python train.py --dataset="stained colorectal tissue patches (NCT-CRC-HE-100K)" --image_size=32 --patch_size=[2, 2] --kernel_size=3 --projector_hidden=1024 --precondition_frequency=10
Rows from block 9 of a small self-supervised image encoder, named by matrix and row number. Rows with one number belong to one neuron. Each number is 50 + 10 x the weight over its row's rms, rounded and kept within 0 to 99. All counts start at 0.
After each neuron's rows are labels from the 100 images, of 14848, where the neuron reaches its largest size: "responds to" is what is common among them. Only what is clearly more common there than usual is listed. The data: stained colorectal tissue patches (NCT-CRC-HE-100K).
# gate: MLP gate (model.blocks.9.mlp.gate.weight, 512x192), inputs 0-95
# fc1: MLP up (model.blocks.9.mlp.fc1.weight, 512x192), inputs 0-95
# fc2: MLP down (model.blocks.9.mlp.fc2.weight, 192x512, transposed), outputs 0-95

gate.298:52 54 54 47 53 50 51 44 38 51 43 65 47 48 56 40 63 44 56 45 44 44 50 55 44 63 31 58 60 67 61 61 38 57 57 43 58 56 42 70 50 52 49 66 39 58 45 45 46 52 50 51 46 49 35 52 61 51 67 58 36 70 45 41 50 48 77 39 43 46 54 37 32 52 61 37 48 43 39 47 44 60 50 59 57 36 39 64 66 47 63 37 31 65 37 64
fc1.298:34 57 46 35 42 46 52 58 61 50 34 33 59 55 49 44 63 74 33 62 40 47 45 49 38 51 48 45 66 42 62 50 50 27 49 63 37 49 67 39 45 41 33 47 50 33 53 46 55 55 53 64 38 46 46 57 46 63 47 51 56 39 56 37 46 49 51 44 54 38 56 65 48 39 48 51 52 59 52 48 51 46 61 53 44 58 61 38 38 33 52 32 64 62 54 49
fc2.298:45 66 35 49 60 54 47 51 60 53 29 43 31 45 37 43 44 42 70 47 46 73 59 64 64 49 38 28 50 30 56 53 37 66 32 53 59 43 35 58 54 64 48 38 57 55 49 42 34 37 69 35 44 42 35 46 45 62 46 40 51 63 42 71 54 50 55 43 65 67 41 40 72 38 46 52 56 46 45 43 56 45 58 61 50 33 46 53 44 51 54 64 51 55 56 42
responds to: tissue: lymphocytes

gate.277:53 59 34 44 64 60 39 44 38 45 38 51 45 48 60 73 45 42 46 48 39 53 63 36 35 50 49 38 48 64 55 62 34 61 54 54 57 33 71 40 33 58 54 44 43 53 43 45 59 51 42 74 51 43 42 39 50 34 54 40 34 48 53 63 53 45 59 60 36 58 62 45 51 46 51 60 56 32 39 58 46 51 50 29 43 58 50 62 64 68 46 56 49 43 56 49
fc1.277:45 46 45 51 54 56 47 56 34 47 58 53 39 48 54 49 46 58 47 47 49 67 50 56 35 49 66 56 40 53 50 68 69 42 58 46 44 49 43 53 45 51 46 57 42 49 62 44 58 73 21 52 44 47 48 51 53 58 54 44 59 59 65 42 48 42 25 47 40 56 42 52 57 54 58 60 46 67 38 52 62 31 55 49 44 42 63 61 63 49 40 47 61 38 47 56
fc2.277:34 44 52 34 53 60 50 36 61 40 42 57 41 51 38 34 58 63 59 46 41 38 41 68 48 63 58 36 57 60 62 46 58 54 58 53 35 43 32 54 26 46 36 41 43 55 42 38 49 52 61 49 44 46 43 53 63 47 44 52 54 58 53 34 41 55 34 39 45 49 54 65 65 52 46 32 52 44 54 50 55 42 41 63 68 44 47 44 47 54 73 54 55 70 49 68
responds to: tissue: debris

gate.475:55 57 46 45 53 49 43 59 59 48 52 33 57 39 45 50 49 46 51 56 46 39 44 41 60 37 50 66 52 52 56 50 54 43 46 46 42 56 49 57 40 48 32 57 66 51 29 50 42 37 50 64 39 57 58 39 45 51 58 53 51 42 39 48 44 40 58 42 50 52 52 66 67 49 50 49 62 42 77 55 53 66 65 62 49 57 33 42 42 49 45 56 53 39 61 48
fc1.475:52 41 51 51 63 51 56 50 64 43 57 42 56 66 44 56 58 61 47 58 47 47 35 45 44 63 46 43 51 56 66 40 51 52 49 53 36 63 48 59 47 59 39 47 54 36 70 67 51 42 64 60 51 52 43 51 33 37 57 54 40 61 45 56 32 58 70 43 47 38 36 46 62 44 52 59 61 53 60 46 61 53 66 51 64 38 34 50 49 27 34 46 68 51 63 57
fc2.475:60 57 53 68 51 35 53 70 40 48 61 58 45 43 44 44 56 49 56 54 39 50 46 35 59 54 42 39 44 45 57 40 49 48 54 62 52 59 38 49 50 38 45 39 45 54 52 56 50 44 44 31 46 47 33 44 37 51 56 49 56 37 38 62 31 64 41 39 48 52 45 37 29 59 40 40 60 59 47 69 53 51 44 37 44 50 34 60 55 63 50 46 31 70 36 45
responds to: tissue: tumour epithelium

gate.166:49 49 41 56 44 38 47 32 32 58 46 51 60 53 46 26 52 58 49 35 40 62 60 50 57 36 52 55 37 64 47 41 56 25 67 57 59 54 41 57 33 59 35 39 51 67 41 47 64 53 55 49 59 47 50 59 55 37 45 62 58 40 67 58 51 50 41 49 67 55 48 46 18 54 51 49 59 47 50 36 53 70 74 38 60 48 54 43 55 52 41 65 49 48 51 65
fc1.166:49 48 43 65 46 56 36 38 52 50 64 33 50 28 51 55 51 59 34 53 44 51 46 57 49 33 51 29 46 49 46 53 55 70 50 59 36 45 64 46 58 50 57 75 49 64 37 48 40 59 48 50 49 51 69 64 54 50 60 60 53 53 49 52 58 57 59 35 42 62 46 41 55 52 43 72 50 62 48 55 42 31 39 65 37 60 50 60 43 58 24 36 51 56 49 66
fc2.166:36 52 49 59 50 36 43 51 77 44 55 45 39 60 45 44 53 46 71 51 57 66 61 47 49 59 45 61 73 65 41 63 35 58 63 57 60 36 40 39 44 53 43 42 52 44 48 63 31 38 40 53 73 52 49 47 36 51 56 46 54 45 57 51 44 61 44 48 46 48 60 48 66 30 34 38 51 59 45 38 52 33 44 44 39 51 28 67 48 57 67 57 39 55 54 57
responds to: tissue: debris

gate.157:44 27 45 51 50 43 39 55 36 50 38 50 47 45 36 38 40 64 52 66 50 33 63 46 36 44 25 44 48 55 62 58 53 59 47 50 52 41 55 45 44 46 51 49 52 59 57 53 58 37 65 51 54 69 44 53 52 33 54 41 36 53 54 46 58 41 45 38 47 52 55 45 58 42 52 39 46 53 43 51 67 58 40 41 49 61 46 61 42 53 38 50 43 55 55 42
fc1.157:49 54 56 49 42 56 51 41 49 48 51 38 52 43 53 63 52 45 41 48 54 38 57 61 41 70 56 46 29 26 46 47 49 38 59 44 54 66 35 57 67 59 42 51 47 32 48 46 54 50 60 36 43 44 49 35 44 75 54 54 57 47 44 45 48 50 52 60 46 54 49 46 54 48 47 64 50 42 58 47 38 40 41 65 41 45 52 49 39 47 61 35 54 55 61 46
fc2.157:56 48 45 50 66 53 47 47 48 65 51 57 48 59 31 49 50 33 61 46 30 59 52 46 43 53 59 47 73 46 60 53 38 63 48 47 59 51 46 47 51 27 46 53 42 46 58 49 22 35 49 39 71 54 47 47 29 47 46 46 42 43 50 26 43 48 49 35 48 51 37 63 44 32 47 19 39 51 41 45 52 45 53 44 37 56 48 62 61 41 58 34 27 48 46 52
responds to: tissue: debris

gate.438:39 67 42 67 47 59 49 51 63 41 62 52 58 48 47 45 80 44 47 51 73 64 50 52 45 57 46 54 58 56 54 35 58 43 57 45 67 53 29 38 43 29 47 60 62 55 46 36 58 32 35 33 56 57 46 65 43 56 41 64 53 50 41 40 67 54 39 48 54 54 43 47 37 53 50 38 39 66 56 53 33 60 62 66 69 45 43 65 33 30 37 61 58 58 39 53
fc1.438:36 66 30 60 56 68 52 39 68 39 55 45 55 37 60 64 80 56 32 38 80 49 39 50 49 55 49 52 35 61 57 46 54 47 53 50 41 55 30 44 50 36 40 61 72 48 61 30 64 49 40 33 55 56 39 62 40 39 54 58 45 37 47 41 51 60 55 50 38 51 40 42 37 50 48 54 46 63 49 42 55 60 56 53 50 45 53 64 54 40 45 64 44 50 26 40
fc2.438:63 49 44 55 54 31 53 50 64 41 50 46 59 50 58 36 40 48 30 38 39 50 44 61 70 58 44 57 63 53 39 62 45 66 57 56 39 33 43 70 54 47 31 53 58 63 73 40 47 44 43 55 36 41 63 29 68 51 40 63 46 63 46 43 55 53 55 64 57 37 56 51 55 47 56 55 75 29 63 54 66 36 47 49 53 37 38 42 58 61 33 51 51 44 49 53
responds to: tissue: adipose tissue; tissue: mucus

gate.127:49 55 41 62 56 54 47 40 56 55 20 55 50 44 37 55 36 55 53 56 46 53 39 30 37 68 35 59 67 53 38 65 62 43 46 24 51 48 50 59 50 48 50 61 57 46 58 40 60 56 59 38 51 40 55 47 41 61 57 46 50 49 62 58 30 52 50 39 58 59 54 43 36 56 40 48 50 24 46 52 20 46 55 43 62 42 49 51 37 50 43 50 54 45 54 45
fc1.127:42 60 42 50 58 59 67 55 36 66 40 54 49 60 51 54 50 46 55 33 24 78 54 52 47 56 67 41 67 42 63 51 58 64 54 62 55 55 46 47 49 49 55 50 44 43 40 43 37 38 56 61 43 41 62 45 52 43 55 56 62 50 42 59 57 57 31 36 61 66 70 57 66 58 28 50 31 56 56 44 38 49 50 55 45 61 58 57 57 59 56 44 51 29 46 51
fc2.127:57 43 59 50 48 49 46 33 48 55 59 57 66 53 51 62 47 61 38 65 54 59 61 51 48 30 61 36 59 45 45 42 43 57 50 54 56 46 58 31 55 59 58 33 46 34 50 76 43 50 45 49 66 51 55 43 55 48 55 40 37 51 56 36 49 38 42 42 61 52 44 26 55 50 49 41 30 16 44 33 62 54 39 65 51 42 51 73 60 59 46 47 52 32 55 51
responds to: tissue: debris

gate.356:61 48 46 53 40 50 52 29 55 36 56 62 50 59 62 64 44 55 47 61 49 48 80 43 43 47 48 38 50 43 51 45 33 30 58 62 45 63 38 56 53 51 54 40 58 48 51 66 42 30 56 43 41 53 54 66 49 55 49 64 63 37 48 45 39 66 35 33 35 49 44 56 50 61 48 44 44 41 43 34 43 52 27 68 50 63 55 56 60 46 49 37 45 70 63 39
fc1.356:36 69 43 38 57 46 46 48 52 33 58 62 54 62 47 64 43 43 52 32 46 62 48 42 51 49 59 36 50 57 59 50 44 56 48 54 35 56 60 59 52 44 41 40 69 38 42 61 44 38 42 48 66 52 47 56 52 57 38 48 50 46 32 49 54 49 56 48 54 43 30 55 53 43 56 23 42 57 49 41 44 45 55 47 48 55 45 70 36 67 41 48 54 35 51 48
fc2.356:45 54 60 46 47 55 59 41 45 52 51 39 58 67 42 67 44 41 44 55 64 56 45 34 45 44 67 54 48 53 50 59 49 51 45 64 37 49 36 53 62 53 58 36 57 47 54 37 48 54 54 60 58 41 50 43 63 49 64 58 47 46 46 57 39 53 45 59 55 44 39 48 42 34 59 47 50 77 52 45 47 51 51 53 45 50 54 64 69 68 46 53 49 27 38 59
responds to: tissue: adipose tissue

gate.484:67 73 52 41 59 62 71 39 60 60 45 57 66 53 28 49 54 59 54 29 37 65 46 56 52 64 54 31 47 37 73 49 62 46 34 50 54 54 28 64 41 46 54 52 47 62 41 66 37 45 48 60 37 51 52 50 43 48 64 41 42 56 63 50 39 45 48 40 38 50 36 45 46 64 62 51 49 66 34 70 29 66 33 48 52 46 51 54 55 56 38 41 50 50 59 45
fc1.484:49 58 51 49 46 74 65 59 55 53 57 65 53 59 29 39 56 67 53 52 40 47 40 55 44 36 61 44 61 44 60 55 51 46 42 57 53 43 48 56 44 47 51 49 53 45 41 52 39 55 26 53 44 51 54 31 58 40 46 61 52 27 75 48 47 45 51 44 28 65 33 46 43 53 54 49 38 55 36 67 62 59 44 54 57 62 36 42 47 53 40 41 48 55 55 46
fc2.484:48 26 65 38 65 52 47 46 53 47 51 57 52 52 45 61 55 47 34 50 37 42 55 48 30 48 41 60 29 66 32 51 56 49 65 52 52 60 45 30 51 63 53 46 39 51 44 55 48 53 30 50 58 55 63 50 35 44 45 58 33 55 42 66 59 74 45 54 47 56 54 55 36 46 59 62 50 73 58 43 47 27 44 43 73 44 40 65 51 61 50 48 62 55 36 47
responds to: tissue: tumour epithelium; tissue: normal colon mucosa

gate.245:44 48 33 57 63 41 56 46 31 60 55 47 58 49 69 50 55 40 44 48 45 46 58 43 42 61 51 50 27 41 42 65 37 38 67 46 51 63 49 68 49 37 36 47 65 54 38 54 45 52 51 57 46 63 53 45 35 33 58 68 21 50 49 50 58 56 34 39 50 45 37 59 47 46 46 44 46 57 60 32 43 38 56 58 50 41 48 64 59 75 45 52 58 62 32 53
fc1.245:50 65 46 66 60 48 57 42 73 37 45 58 44 45 41 49 60 57 61 48 47 37 59 33 44 47 48 54 34 49 40 40 38 35 39 31 38 46 58 54 61 43 35 44 41 69 51 68 46 53 36 54 46 76 47 62 57 52 43 36 70 39 48 65 56 39 82 50 57 61 45 44 56 43 55 53 46 65 70 34 47 58 38 58 54 51 64 36 25 56 56 49 48 62 50 52
fc2.245:52 51 41 39 62 44 47 46 55 41 52 53 45 35 52 47 40 42 39 52 62 19 49 39 56 47 78 48 69 45 57 51 59 64 45 37 45 61 48 41 67 45 51 57 68 62 58 65 30 49 61 69 61 70 41 54 58 50 44 46 75 56 50 44 51 47 46 29 48 45 48 44 50 56 40 51 41 35 47 44 46 64 53 54 45 65 46 51 54 50 36 27 58 34 48 62
responds to: tissue: lymphocytes

gate.86:47 47 35 61 47 36 62 47 40 48 52 43 43 43 47 59 53 52 48 40 61 44 52 48 61 43 56 31 57 39 75 33 52 55 56 51 31 54 57 50 46 43 52 41 50 43 57 51 45 53 53 29 52 42 56 45 63 53 45 49 32 69 51 45 62 59 44 65 40 55 60 57 36 60 43 51 17 67 54 58 33 28 55 62 73 60 34 49 48 45 62 38 65 42 72 34
fc1.86:56 48 45 55 37 59 49 60 64 57 50 39 52 39 65 35 46 64 56 52 58 70 57 28 48 36 52 45 59 51 64 48 44 33 55 56 44 65 43 42 56 40 36 48 43 62 46 42 43 47 44 50 35 55 51 45 39 58 46 46 52 35 38 37 76 48 56 45 63 66 46 23 61 58 42 36 58 62 61 45 55 52 51 50 30 57 59 34 59 53 58 46 62 38 34 67
fc2.86:55 51 31 48 45 38 44 66 55 57 53 51 48 42 52 34 45 50 51 46 58 35 38 36 37 43 43 52 35 73 37 56 54 56 45 44 25 59 52 55 42 61 36 61 61 49 42 44 46 60 60 30 50 43 47 36 58 54 46 57 51 29 70 63 53 42 66 49 40 52 35 47 46 57 60 51 47 53 40 47 45 69 50 27 68 51 65 48 47 66 37 35 48 64 63 53
responds to: tissue: lymphocytes; tissue: adipose tissue

gate.394:51 63 56 39 35 44 65 55 48 38 55 45 49 41 35 54 60 48 43 57 58 63 51 59 45 72 31 68 57 47 52 50 51 78 45 52 49 48 38 52 44 47 39 51 42 55 66 44 45 58 58 31 49 63 57 53 58 59 35 52 40 53 43 54 47 41 61 63 56 37 44 42 63 49 35 45 52 47 25 36 58 43 41 48 40 53 61 46 74 56 57 53 42 53 53 46
fc1.394:52 40 65 48 68 52 60 43 39 54 65 46 44 41 49 44 68 53 53 53 56 62 55 64 49 53 61 50 36 41 44 56 41 51 47 63 44 45 53 52 42 57 41 49 49 46 61 42 44 59 47 65 43 80 64 53 44 47 47 48 58 54 54 49 74 56 46 64 58 50 37 55 28 42 60 39 74 64 48 59 53 43 57 57 39 41 60 33 44 33 43 54 48 52 32 46
fc2.394:48 35 53 47 39 29 47 73 52 38 47 49 54 44 49 54 47 47 43 36 32 56 54 40 54 21 46 47 36 60 60 50 54 41 53 61 53 52 50 53 49 48 58 67 29 44 28 71 42 64 44 42 56 57 49 43 42 47 55 47 59 49 62 59 41 36 25 56 53 38 38 58 51 48 49 45 56 59 75 31 32 44 53 57 52 48 35 51 48 59 50 64 46 42 64 43
responds to: tissue: mucus

gate.17:58 51 46 63 45 54 54 54 58 52 54 63 33 39 45 59 47 31 46 68 47 61 59 72 24 41 50 49 41 70 41 49 34 49 62 57 37 36 44 43 45 62 65 57 42 44 52 52 51 57 53 40 43 46 51 53 59 62 56 50 50 58 58 37 51 43 47 57 52 29 41 44 55 68 52 52 51 59 54 37 54 45 71 44 68 42 57 56 62 49 54 54 43 25 75 36
fc1.17:51 50 64 43 52 62 67 49 54 54 50 48 47 62 52 34 39 77 61 53 40 42 33 45 66 59 56 58 56 42 42 66 37 54 54 47 29 48 59 33 38 39 47 57 49 46 49 45 52 73 50 56 68 71 52 57 49 40 49 46 50 48 51 43 35 50 69 50 52 59 51 52 49 44 44 36 37 37 51 60 41 49 36 42 50 45 44 36 55 34 58 37 44 40 50 56
fc2.17:62 45 59 66 42 63 43 52 45 45 47 63 30 52 60 55 46 36 52 42 43 48 57 45 40 32 41 43 53 47 62 40 58 37 44 35 39 62 54 53 61 49 44 38 59 52 34 40 63 34 60 43 44 59 55 54 58 52 33 56 37 71 55 70 43 34 41 26 53 35 51 52 43 60 57 59 43 75 63 51 47 64 50 58 62 42 37 65 61 41 42 47 48 44 51 52
responds to: tissue: adipose tissue

gate.1:51 47 40 37 52 58 51 57 39 43 52 38 53 46 71 49 41 52 48 57 52 67 32 49 49 46 38 57 44 52 47 36 41 48 54 61 43 48 74 52 49 61 53 57 40 38 50 51 62 54 53 49 45 35 39 56 61 42 60 45 80 65 61 37 54 56 49 66 38 38 61 45 45 47 69 43 31 56 47 68 67 48 42 50 36 60 54 54 42 54 52 51 44 37 60 46
fc1.1:67 49 63 52 60 59 40 46 57 45 36 61 49 47 35 65 78 29 49 43 31 35 68 46 50 45 52 39 73 50 41 61 33 43 59 59 46 54 39 50 49 45 51 53 57 61 49 52 51 55 58 53 37 68 51 50 38 40 56 78 43 48 41 60 48 58 37 33 55 54 61 72 57 64 42 46 57 48 51 21 46 40 56 54 43 49 43 50 61 51 56 71 45 62 66 34
fc2.1:73 24 48 22 50 49 43 44 49 53 51 46 56 51 47 59 52 58 47 45 49 55 52 69 42 49 56 44 55 69 50 22 52 62 39 43 66 60 48 51 38 41 57 57 56 56 54 60 56 51 56 38 40 45 44 43 33 47 51 64 37 54 24 64 45 41 71 45 49 75 48 53 53 51 50 46 50 53 43 57 65 44 58 60 60 50 38 38 54 45 57 45 48 43 48 44
responds to: tissue: tumour epithelium

gate.502:51 72 31 42 48 46 26 68 51 56 55 69 58 53 43 56 50 48 56 77 07 52 35 45 54 57 43 43 62 42 43 47 49 42 30 64 44 59 50 32 42 55 54 45 51 52 68 54 42 52 80 58 53 56 53 48 48 22 70 46 33 50 65 42 51 58 48 52 58 43 32 54 55 36 50 54 54 49 57 49 69 48 47 55 52 54 49 47 58 45 39 45 40 48 65 56
fc1.502:53 59 36 46 64 44 53 49 45 47 50 33 44 67 60 63 50 50 40 44 69 67 53 32 56 56 45 51 52 48 59 58 67 40 40 29 58 42 54 66 67 46 46 63 61 59 58 42 52 42 28 39 43 52 42 55 48 73 39 63 63 35 59 37 74 55 45 55 50 42 38 51 65 50 38 41 58 42 65 40 46 48 54 79 52 51 59 47 41 54 43 68 58 55 47 53
fc2.502:49 44 52 48 48 54 58 43 52 53 53 52 44 59 48 50 26 65 56 48 49 40 55 44 39 31 50 70 71 71 53 53 38 54 47 49 61 43 46 36 47 53 44 45 58 35 53 57 57 73 58 64 41 33 48 42 51 67 48 36 68 70 35 32 56 24 58 61 55 46 42 61 70 54 58 49 39 48 47 63 39 37 46 44 44 35 62 40 39 43 51 58 53 69 59 56
responds to: tissue: debris

gate.164:60 50 52 46 32 48 53 46 43 63 36 21 47 48 47 54 41 42 37 29 38 47 60 43 48 36 51 65 43 59 47 50 57 44 48 51 50 35 50 58 62 45 62 49 64 45 40 56 39 47 46 68 43 46 64 50 51 55 50 50 53 44 68 28 80 63 43 49 44 37 53 58 30 48 56 81 43 53 52 52 68 53 53 49 52 80 52 41 61 57 49 44 50 38 38 48
fc1.164:50 54 66 49 42 66 51 60 35 59 57 31 53 52 38 47 64 60 50 55 30 50 55 52 52 40 53 64 38 42 46 52 43 45 54 66 51 50 49 37 43 46 39 54 58 66 54 56 56 61 49 63 54 41 81 29 46 51 34 44 44 44 45 56 61 42 38 33 55 42 51 61 51 51 40 84 53 57 62 50 68 59 40 43 49 63 38 43 44 39 58 30 46 44 57 49
fc2.164:60 75 59 54 63 48 57 40 42 51 52 59 57 61 59 58 72 40 39 65 52 47 63 41 60 45 52 55 41 48 62 41 65 53 37 33 47 54 58 52 36 60 62 38 58 37 50 57 66 67 36 59 34 66 59 57 60 65 55 54 59 53 45 46 61 46 42 38 57 54 55 57 64 37 54 59 52 33 68 57 73 72 57 48 65 55 45 70 36 69 53 53 60 30 42 54
responds to: tissue: adipose tissue

gate.134:53 56 55 48 60 43 58 48 68 36 48 55 57 41 32 53 47 46 67 67 34 56 57 43 45 38 57 60 48 56 60 45 64 58 48 40 45 57 57 57 45 50 55 38 68 55 51 62 47 48 65 65 57 54 56 37 35 67 45 46 50 53 65 39 45 37 39 49 34 51 57 29 42 40 37 48 61 57 47 49 46 58 41 54 37 47 58 48 53 32 39 48 35 44 69 53
fc1.134:54 46 46 39 44 60 33 55 40 40 44 50 56 69 51 51 66 51 35 64 69 55 33 55 44 73 53 48 47 38 24 57 53 56 41 37 57 54 56 51 56 41 42 57 30 46 55 53 41 62 43 41 38 62 33 58 52 56 54 56 46 52 47 46 53 59 65 53 67 42 55 46 53 57 42 43 60 49 59 66 55 55 45 56 46 40 48 47 53 52 55 58 63 65 54 56
fc2.134:52 50 29 63 39 46 42 62 60 41 37 37 41 54 32 58 56 67 67 42 47 51 73 36 52 54 44 41 66 43 55 51 45 51 47 40 61 59 45 46 44 28 32 46 33 49 71 62 50 41 40 50 45 70 55 63 49 56 32 45 56 56 34 57 38 37 51 42 50 42 38 52 44 18 41 36 61 54 60 62 40 50 53 47 57 55 60 42 45 48 60 40 43 61 47 56
responds to: tissue: debris

gate.233:50 40 74 62 29 41 63 50 34 70 38 52 42 57 39 53 46 52 35 48 46 60 51 58 59 42 50 55 77 60 42 45 57 32 40 51 58 48 67 53 51 43 53 56 44 56 43 69 55 48 55 54 44 50 42 58 30 52 36 37 48 52 58 39 41 57 62 49 41 64 55 51 49 61 47 42 50 60 62 50 47 43 48 49 37 56 51 67 34 55 34 54 42 27 45 41
fc1.233:67 52 53 65 57 58 56 57 61 40 50 54 45 54 73 69 54 40 37 48 42 49 60 53 40 61 57 71 56 69 38 45 48 43 45 53 55 34 55 52 53 39 49 63 59 33 48 54 43 52 53 63 62 50 49 39 18 48 45 47 44 61 39 46 31 52 58 58 58 62 52 37 65 45 49 43 61 64 75 30 61 39 52 32 41 30 30 43 34 42 30 49 60 63 50 42
fc2.233:50 42 62 50 54 58 51 52 40 49 52 18 54 69 43 38 53 44 52 49 66 54 60 26 64 54 49 45 53 59 48 66 52 38 58 49 42 50 26 45 50 57 56 34 56 35 54 43 63 61 59 61 65 34 52 57 43 54 49 56 45 59 57 50 57 59 59 59 51 63 62 52 37 54 69 53 47 60 43 50 49 65 45 28 58 69 57 44 64 58 57 45 42 50 52 38
responds to: tissue: adipose tissue

gate.96:49 38 51 38 50 43 51 46 62 54 57 46 43 48 39 47 56 36 52 64 57 50 66 48 54 69 39 66 53 48 56 46 56 40 36 63 46 56 47 74 56 57 58 66 47 37 51 57 56 54 59 55 59 61 31 64 27 46 48 55 56 43 45 38 22 54 50 42 37 52 62 36 35 56 38 66 55 48 45 53 37 58 63 51 50 53 64 62 55 46 67 40 45 39 58 46
fc1.96:49 57 44 66 26 52 58 48 50 38 54 45 31 44 46 41 45 51 55 39 46 62 53 44 49 45 46 43 54 51 65 43 58 63 55 30 43 49 51 59 58 58 63 58 52 67 41 54 40 44 43 44 63 36 47 62 45 51 64 36 54 60 58 56 60 44 62 44 53 44 58 28 40 57 40 54 48 53 36 47 57 53 63 47 45 47 50 34 44 49 59 59 62 38 37 43
fc2.96:49 52 61 45 50 52 53 34 54 54 59 60 57 52 38 39 52 42 58 65 44 53 57 38 43 44 45 66 37 61 66 39 70 40 31 30 57 52 52 41 48 37 75 64 29 51 58 55 47 41 48 29 46 36 48 44 49 36 33 45 51 28 59 47 60 50 56 51 51 49 41 48 36 54 42 45 52 44 31 54 51 47 39 51 19 54 35 54 53 47 38 59 65 50 42 58
responds to: tissue: lymphocytes

gate.40:47 40 47 51 57 32 62 54 49 29 48 52 72 52 58 57 46 52 44 55 41 37 68 60 52 45 37 49 58 43 38 67 63 41 38 64 48 50 52 45 33 61 55 65 51 47 59 48 58 26 60 37 44 63 52 49 40 58 56 42 31 50 53 30 41 49 61 42 33 23 55 51 44 37 41 30 58 55 63 58 57 33 69 66 41 57 69 48 45 53 44 62 56 43 50 57
fc1.40:49 55 51 51 55 74 46 39 48 47 37 44 41 47 63 53 51 43 56 46 47 65 57 62 47 48 48 52 56 59 40 54 59 46 49 34 40 57 41 46 60 55 53 51 51 33 44 47 62 47 41 62 40 44 49 51 44 50 58 59 58 43 41 39 33 56 59 42 67 59 46 39 72 45 43 64 38 70 48 36 66 61 36 66 43 51 32 67 48 54 46 47 38 51 58 39
fc2.40:39 45 42 59 30 48 54 65 66 62 58 50 58 51 39 55 42 47 54 45 46 65 34 57 51 49 45 53 32 40 57 53 53 68 64 48 44 50 29 50 44 53 39 31 49 56 49 50 40 49 40 30 52 56 32 36 43 36 55 49 66 57 61 66 43 71 51 45 58 26 50 55 51 46 50 55 43 44 43 44 33 48 60 43 68 64 74 44 56 40 45 39 61 46 41 54
responds to: tissue: adipose tissue; tissue: mucus

gate.307:60 79 57 57 35 47 57 49 38 52 67 38 47 49 54 37 51 41 43 52 41 72 27 32 50 56 45 45 61 46 33 69 52 56 60 40 50 56 39 49 26 51 31 71 43 53 44 57 60 40 62 38 65 42 60 55 43 40 42 56 60 48 49 62 68 40 46 33 48 51 54 47 66 63 55 50 43 54 38 53 62 53 57 58 41 55 50 54 36 58 56 48 46 46 36 64
fc1.307:48 34 55 57 54 59 54 45 46 35 46 43 57 55 40 77 50 50 56 50 68 49 49 67 44 54 44 40 71 37 59 57 47 47 57 38 34 50 54 56 41 41 53 33 61 48 52 34 44 40 54 69 44 60 40 54 61 50 64 46 22 39 54 46 42 47 47 41 60 51 50 35 48 52 52 37 49 49 79 55 69 44 46 63 63 52 50 50 40 30 38 63 56 50 34 30
fc2.307:62 59 29 55 76 58 46 47 48 45 65 62 42 47 36 48 45 53 48 69 45 45 72 49 52 59 48 45 58 63 38 45 49 45 42 59 43 54 46 29 41 32 58 52 37 58 62 56 48 42 70 58 50 52 66 43 40 41 49 54 64 42 39 30 42 40 53 32 45 47 40 47 36 48 62 60 56 49 59 61 55 30 56 44 49 62 41 54 39 39 77 53 56 44 45 31
responds to: tissue: adipose tissue; tissue: normal colon mucosa

gate.406:54 49 55 39 44 59 59 51 68 35 69 76 37 33 59 53 56 50 35 49 46 33 52 65 36 42 17 55 34 58 63 55 59 47 46 51 68 62 49 40 53 45 50 48 44 62 50 64 49 54 70 40 55 61 65 36 45 57 42 52 50 50 38 64 45 38 44 45 57 52 52 59 44 40 51 50 38 63 42 42 52 44 55 49 45 61 51 44 50 56 72 50 58 55 39 54
fc1.406:48 42 49 64 51 46 37 40 43 62 44 23 51 65 45 55 45 51 49 40 43 58 51 30 61 62 78 50 71 29 37 53 48 48 51 51 34 46 58 45 47 51 44 38 63 47 50 36 38 46 30 56 50 44 27 65 43 36 58 54 41 54 58 41 54 63 60 68 43 48 51 33 65 44 44 50 51 57 53 54 58 54 55 50 47 22 45 57 41 44 45 44 42 47 59 45
fc2.406:52 55 47 49 60 62 60 46 56 52 49 61 37 52 36 49 31 49 53 55 55 30 40 42 49 45 58 56 51 23 57 57 49 43 42 62 52 44 56 44 45 59 43 29 48 64 41 62 66 37 52 53 64 48 45 57 53 44 51 49 41 55 63 51 62 47 40 50 35 57 40 56 39 40 59 35 61 55 66 61 45 58 32 52 68 58 46 59 40 50 47 58 45 69 46 52
responds to: tissue: debris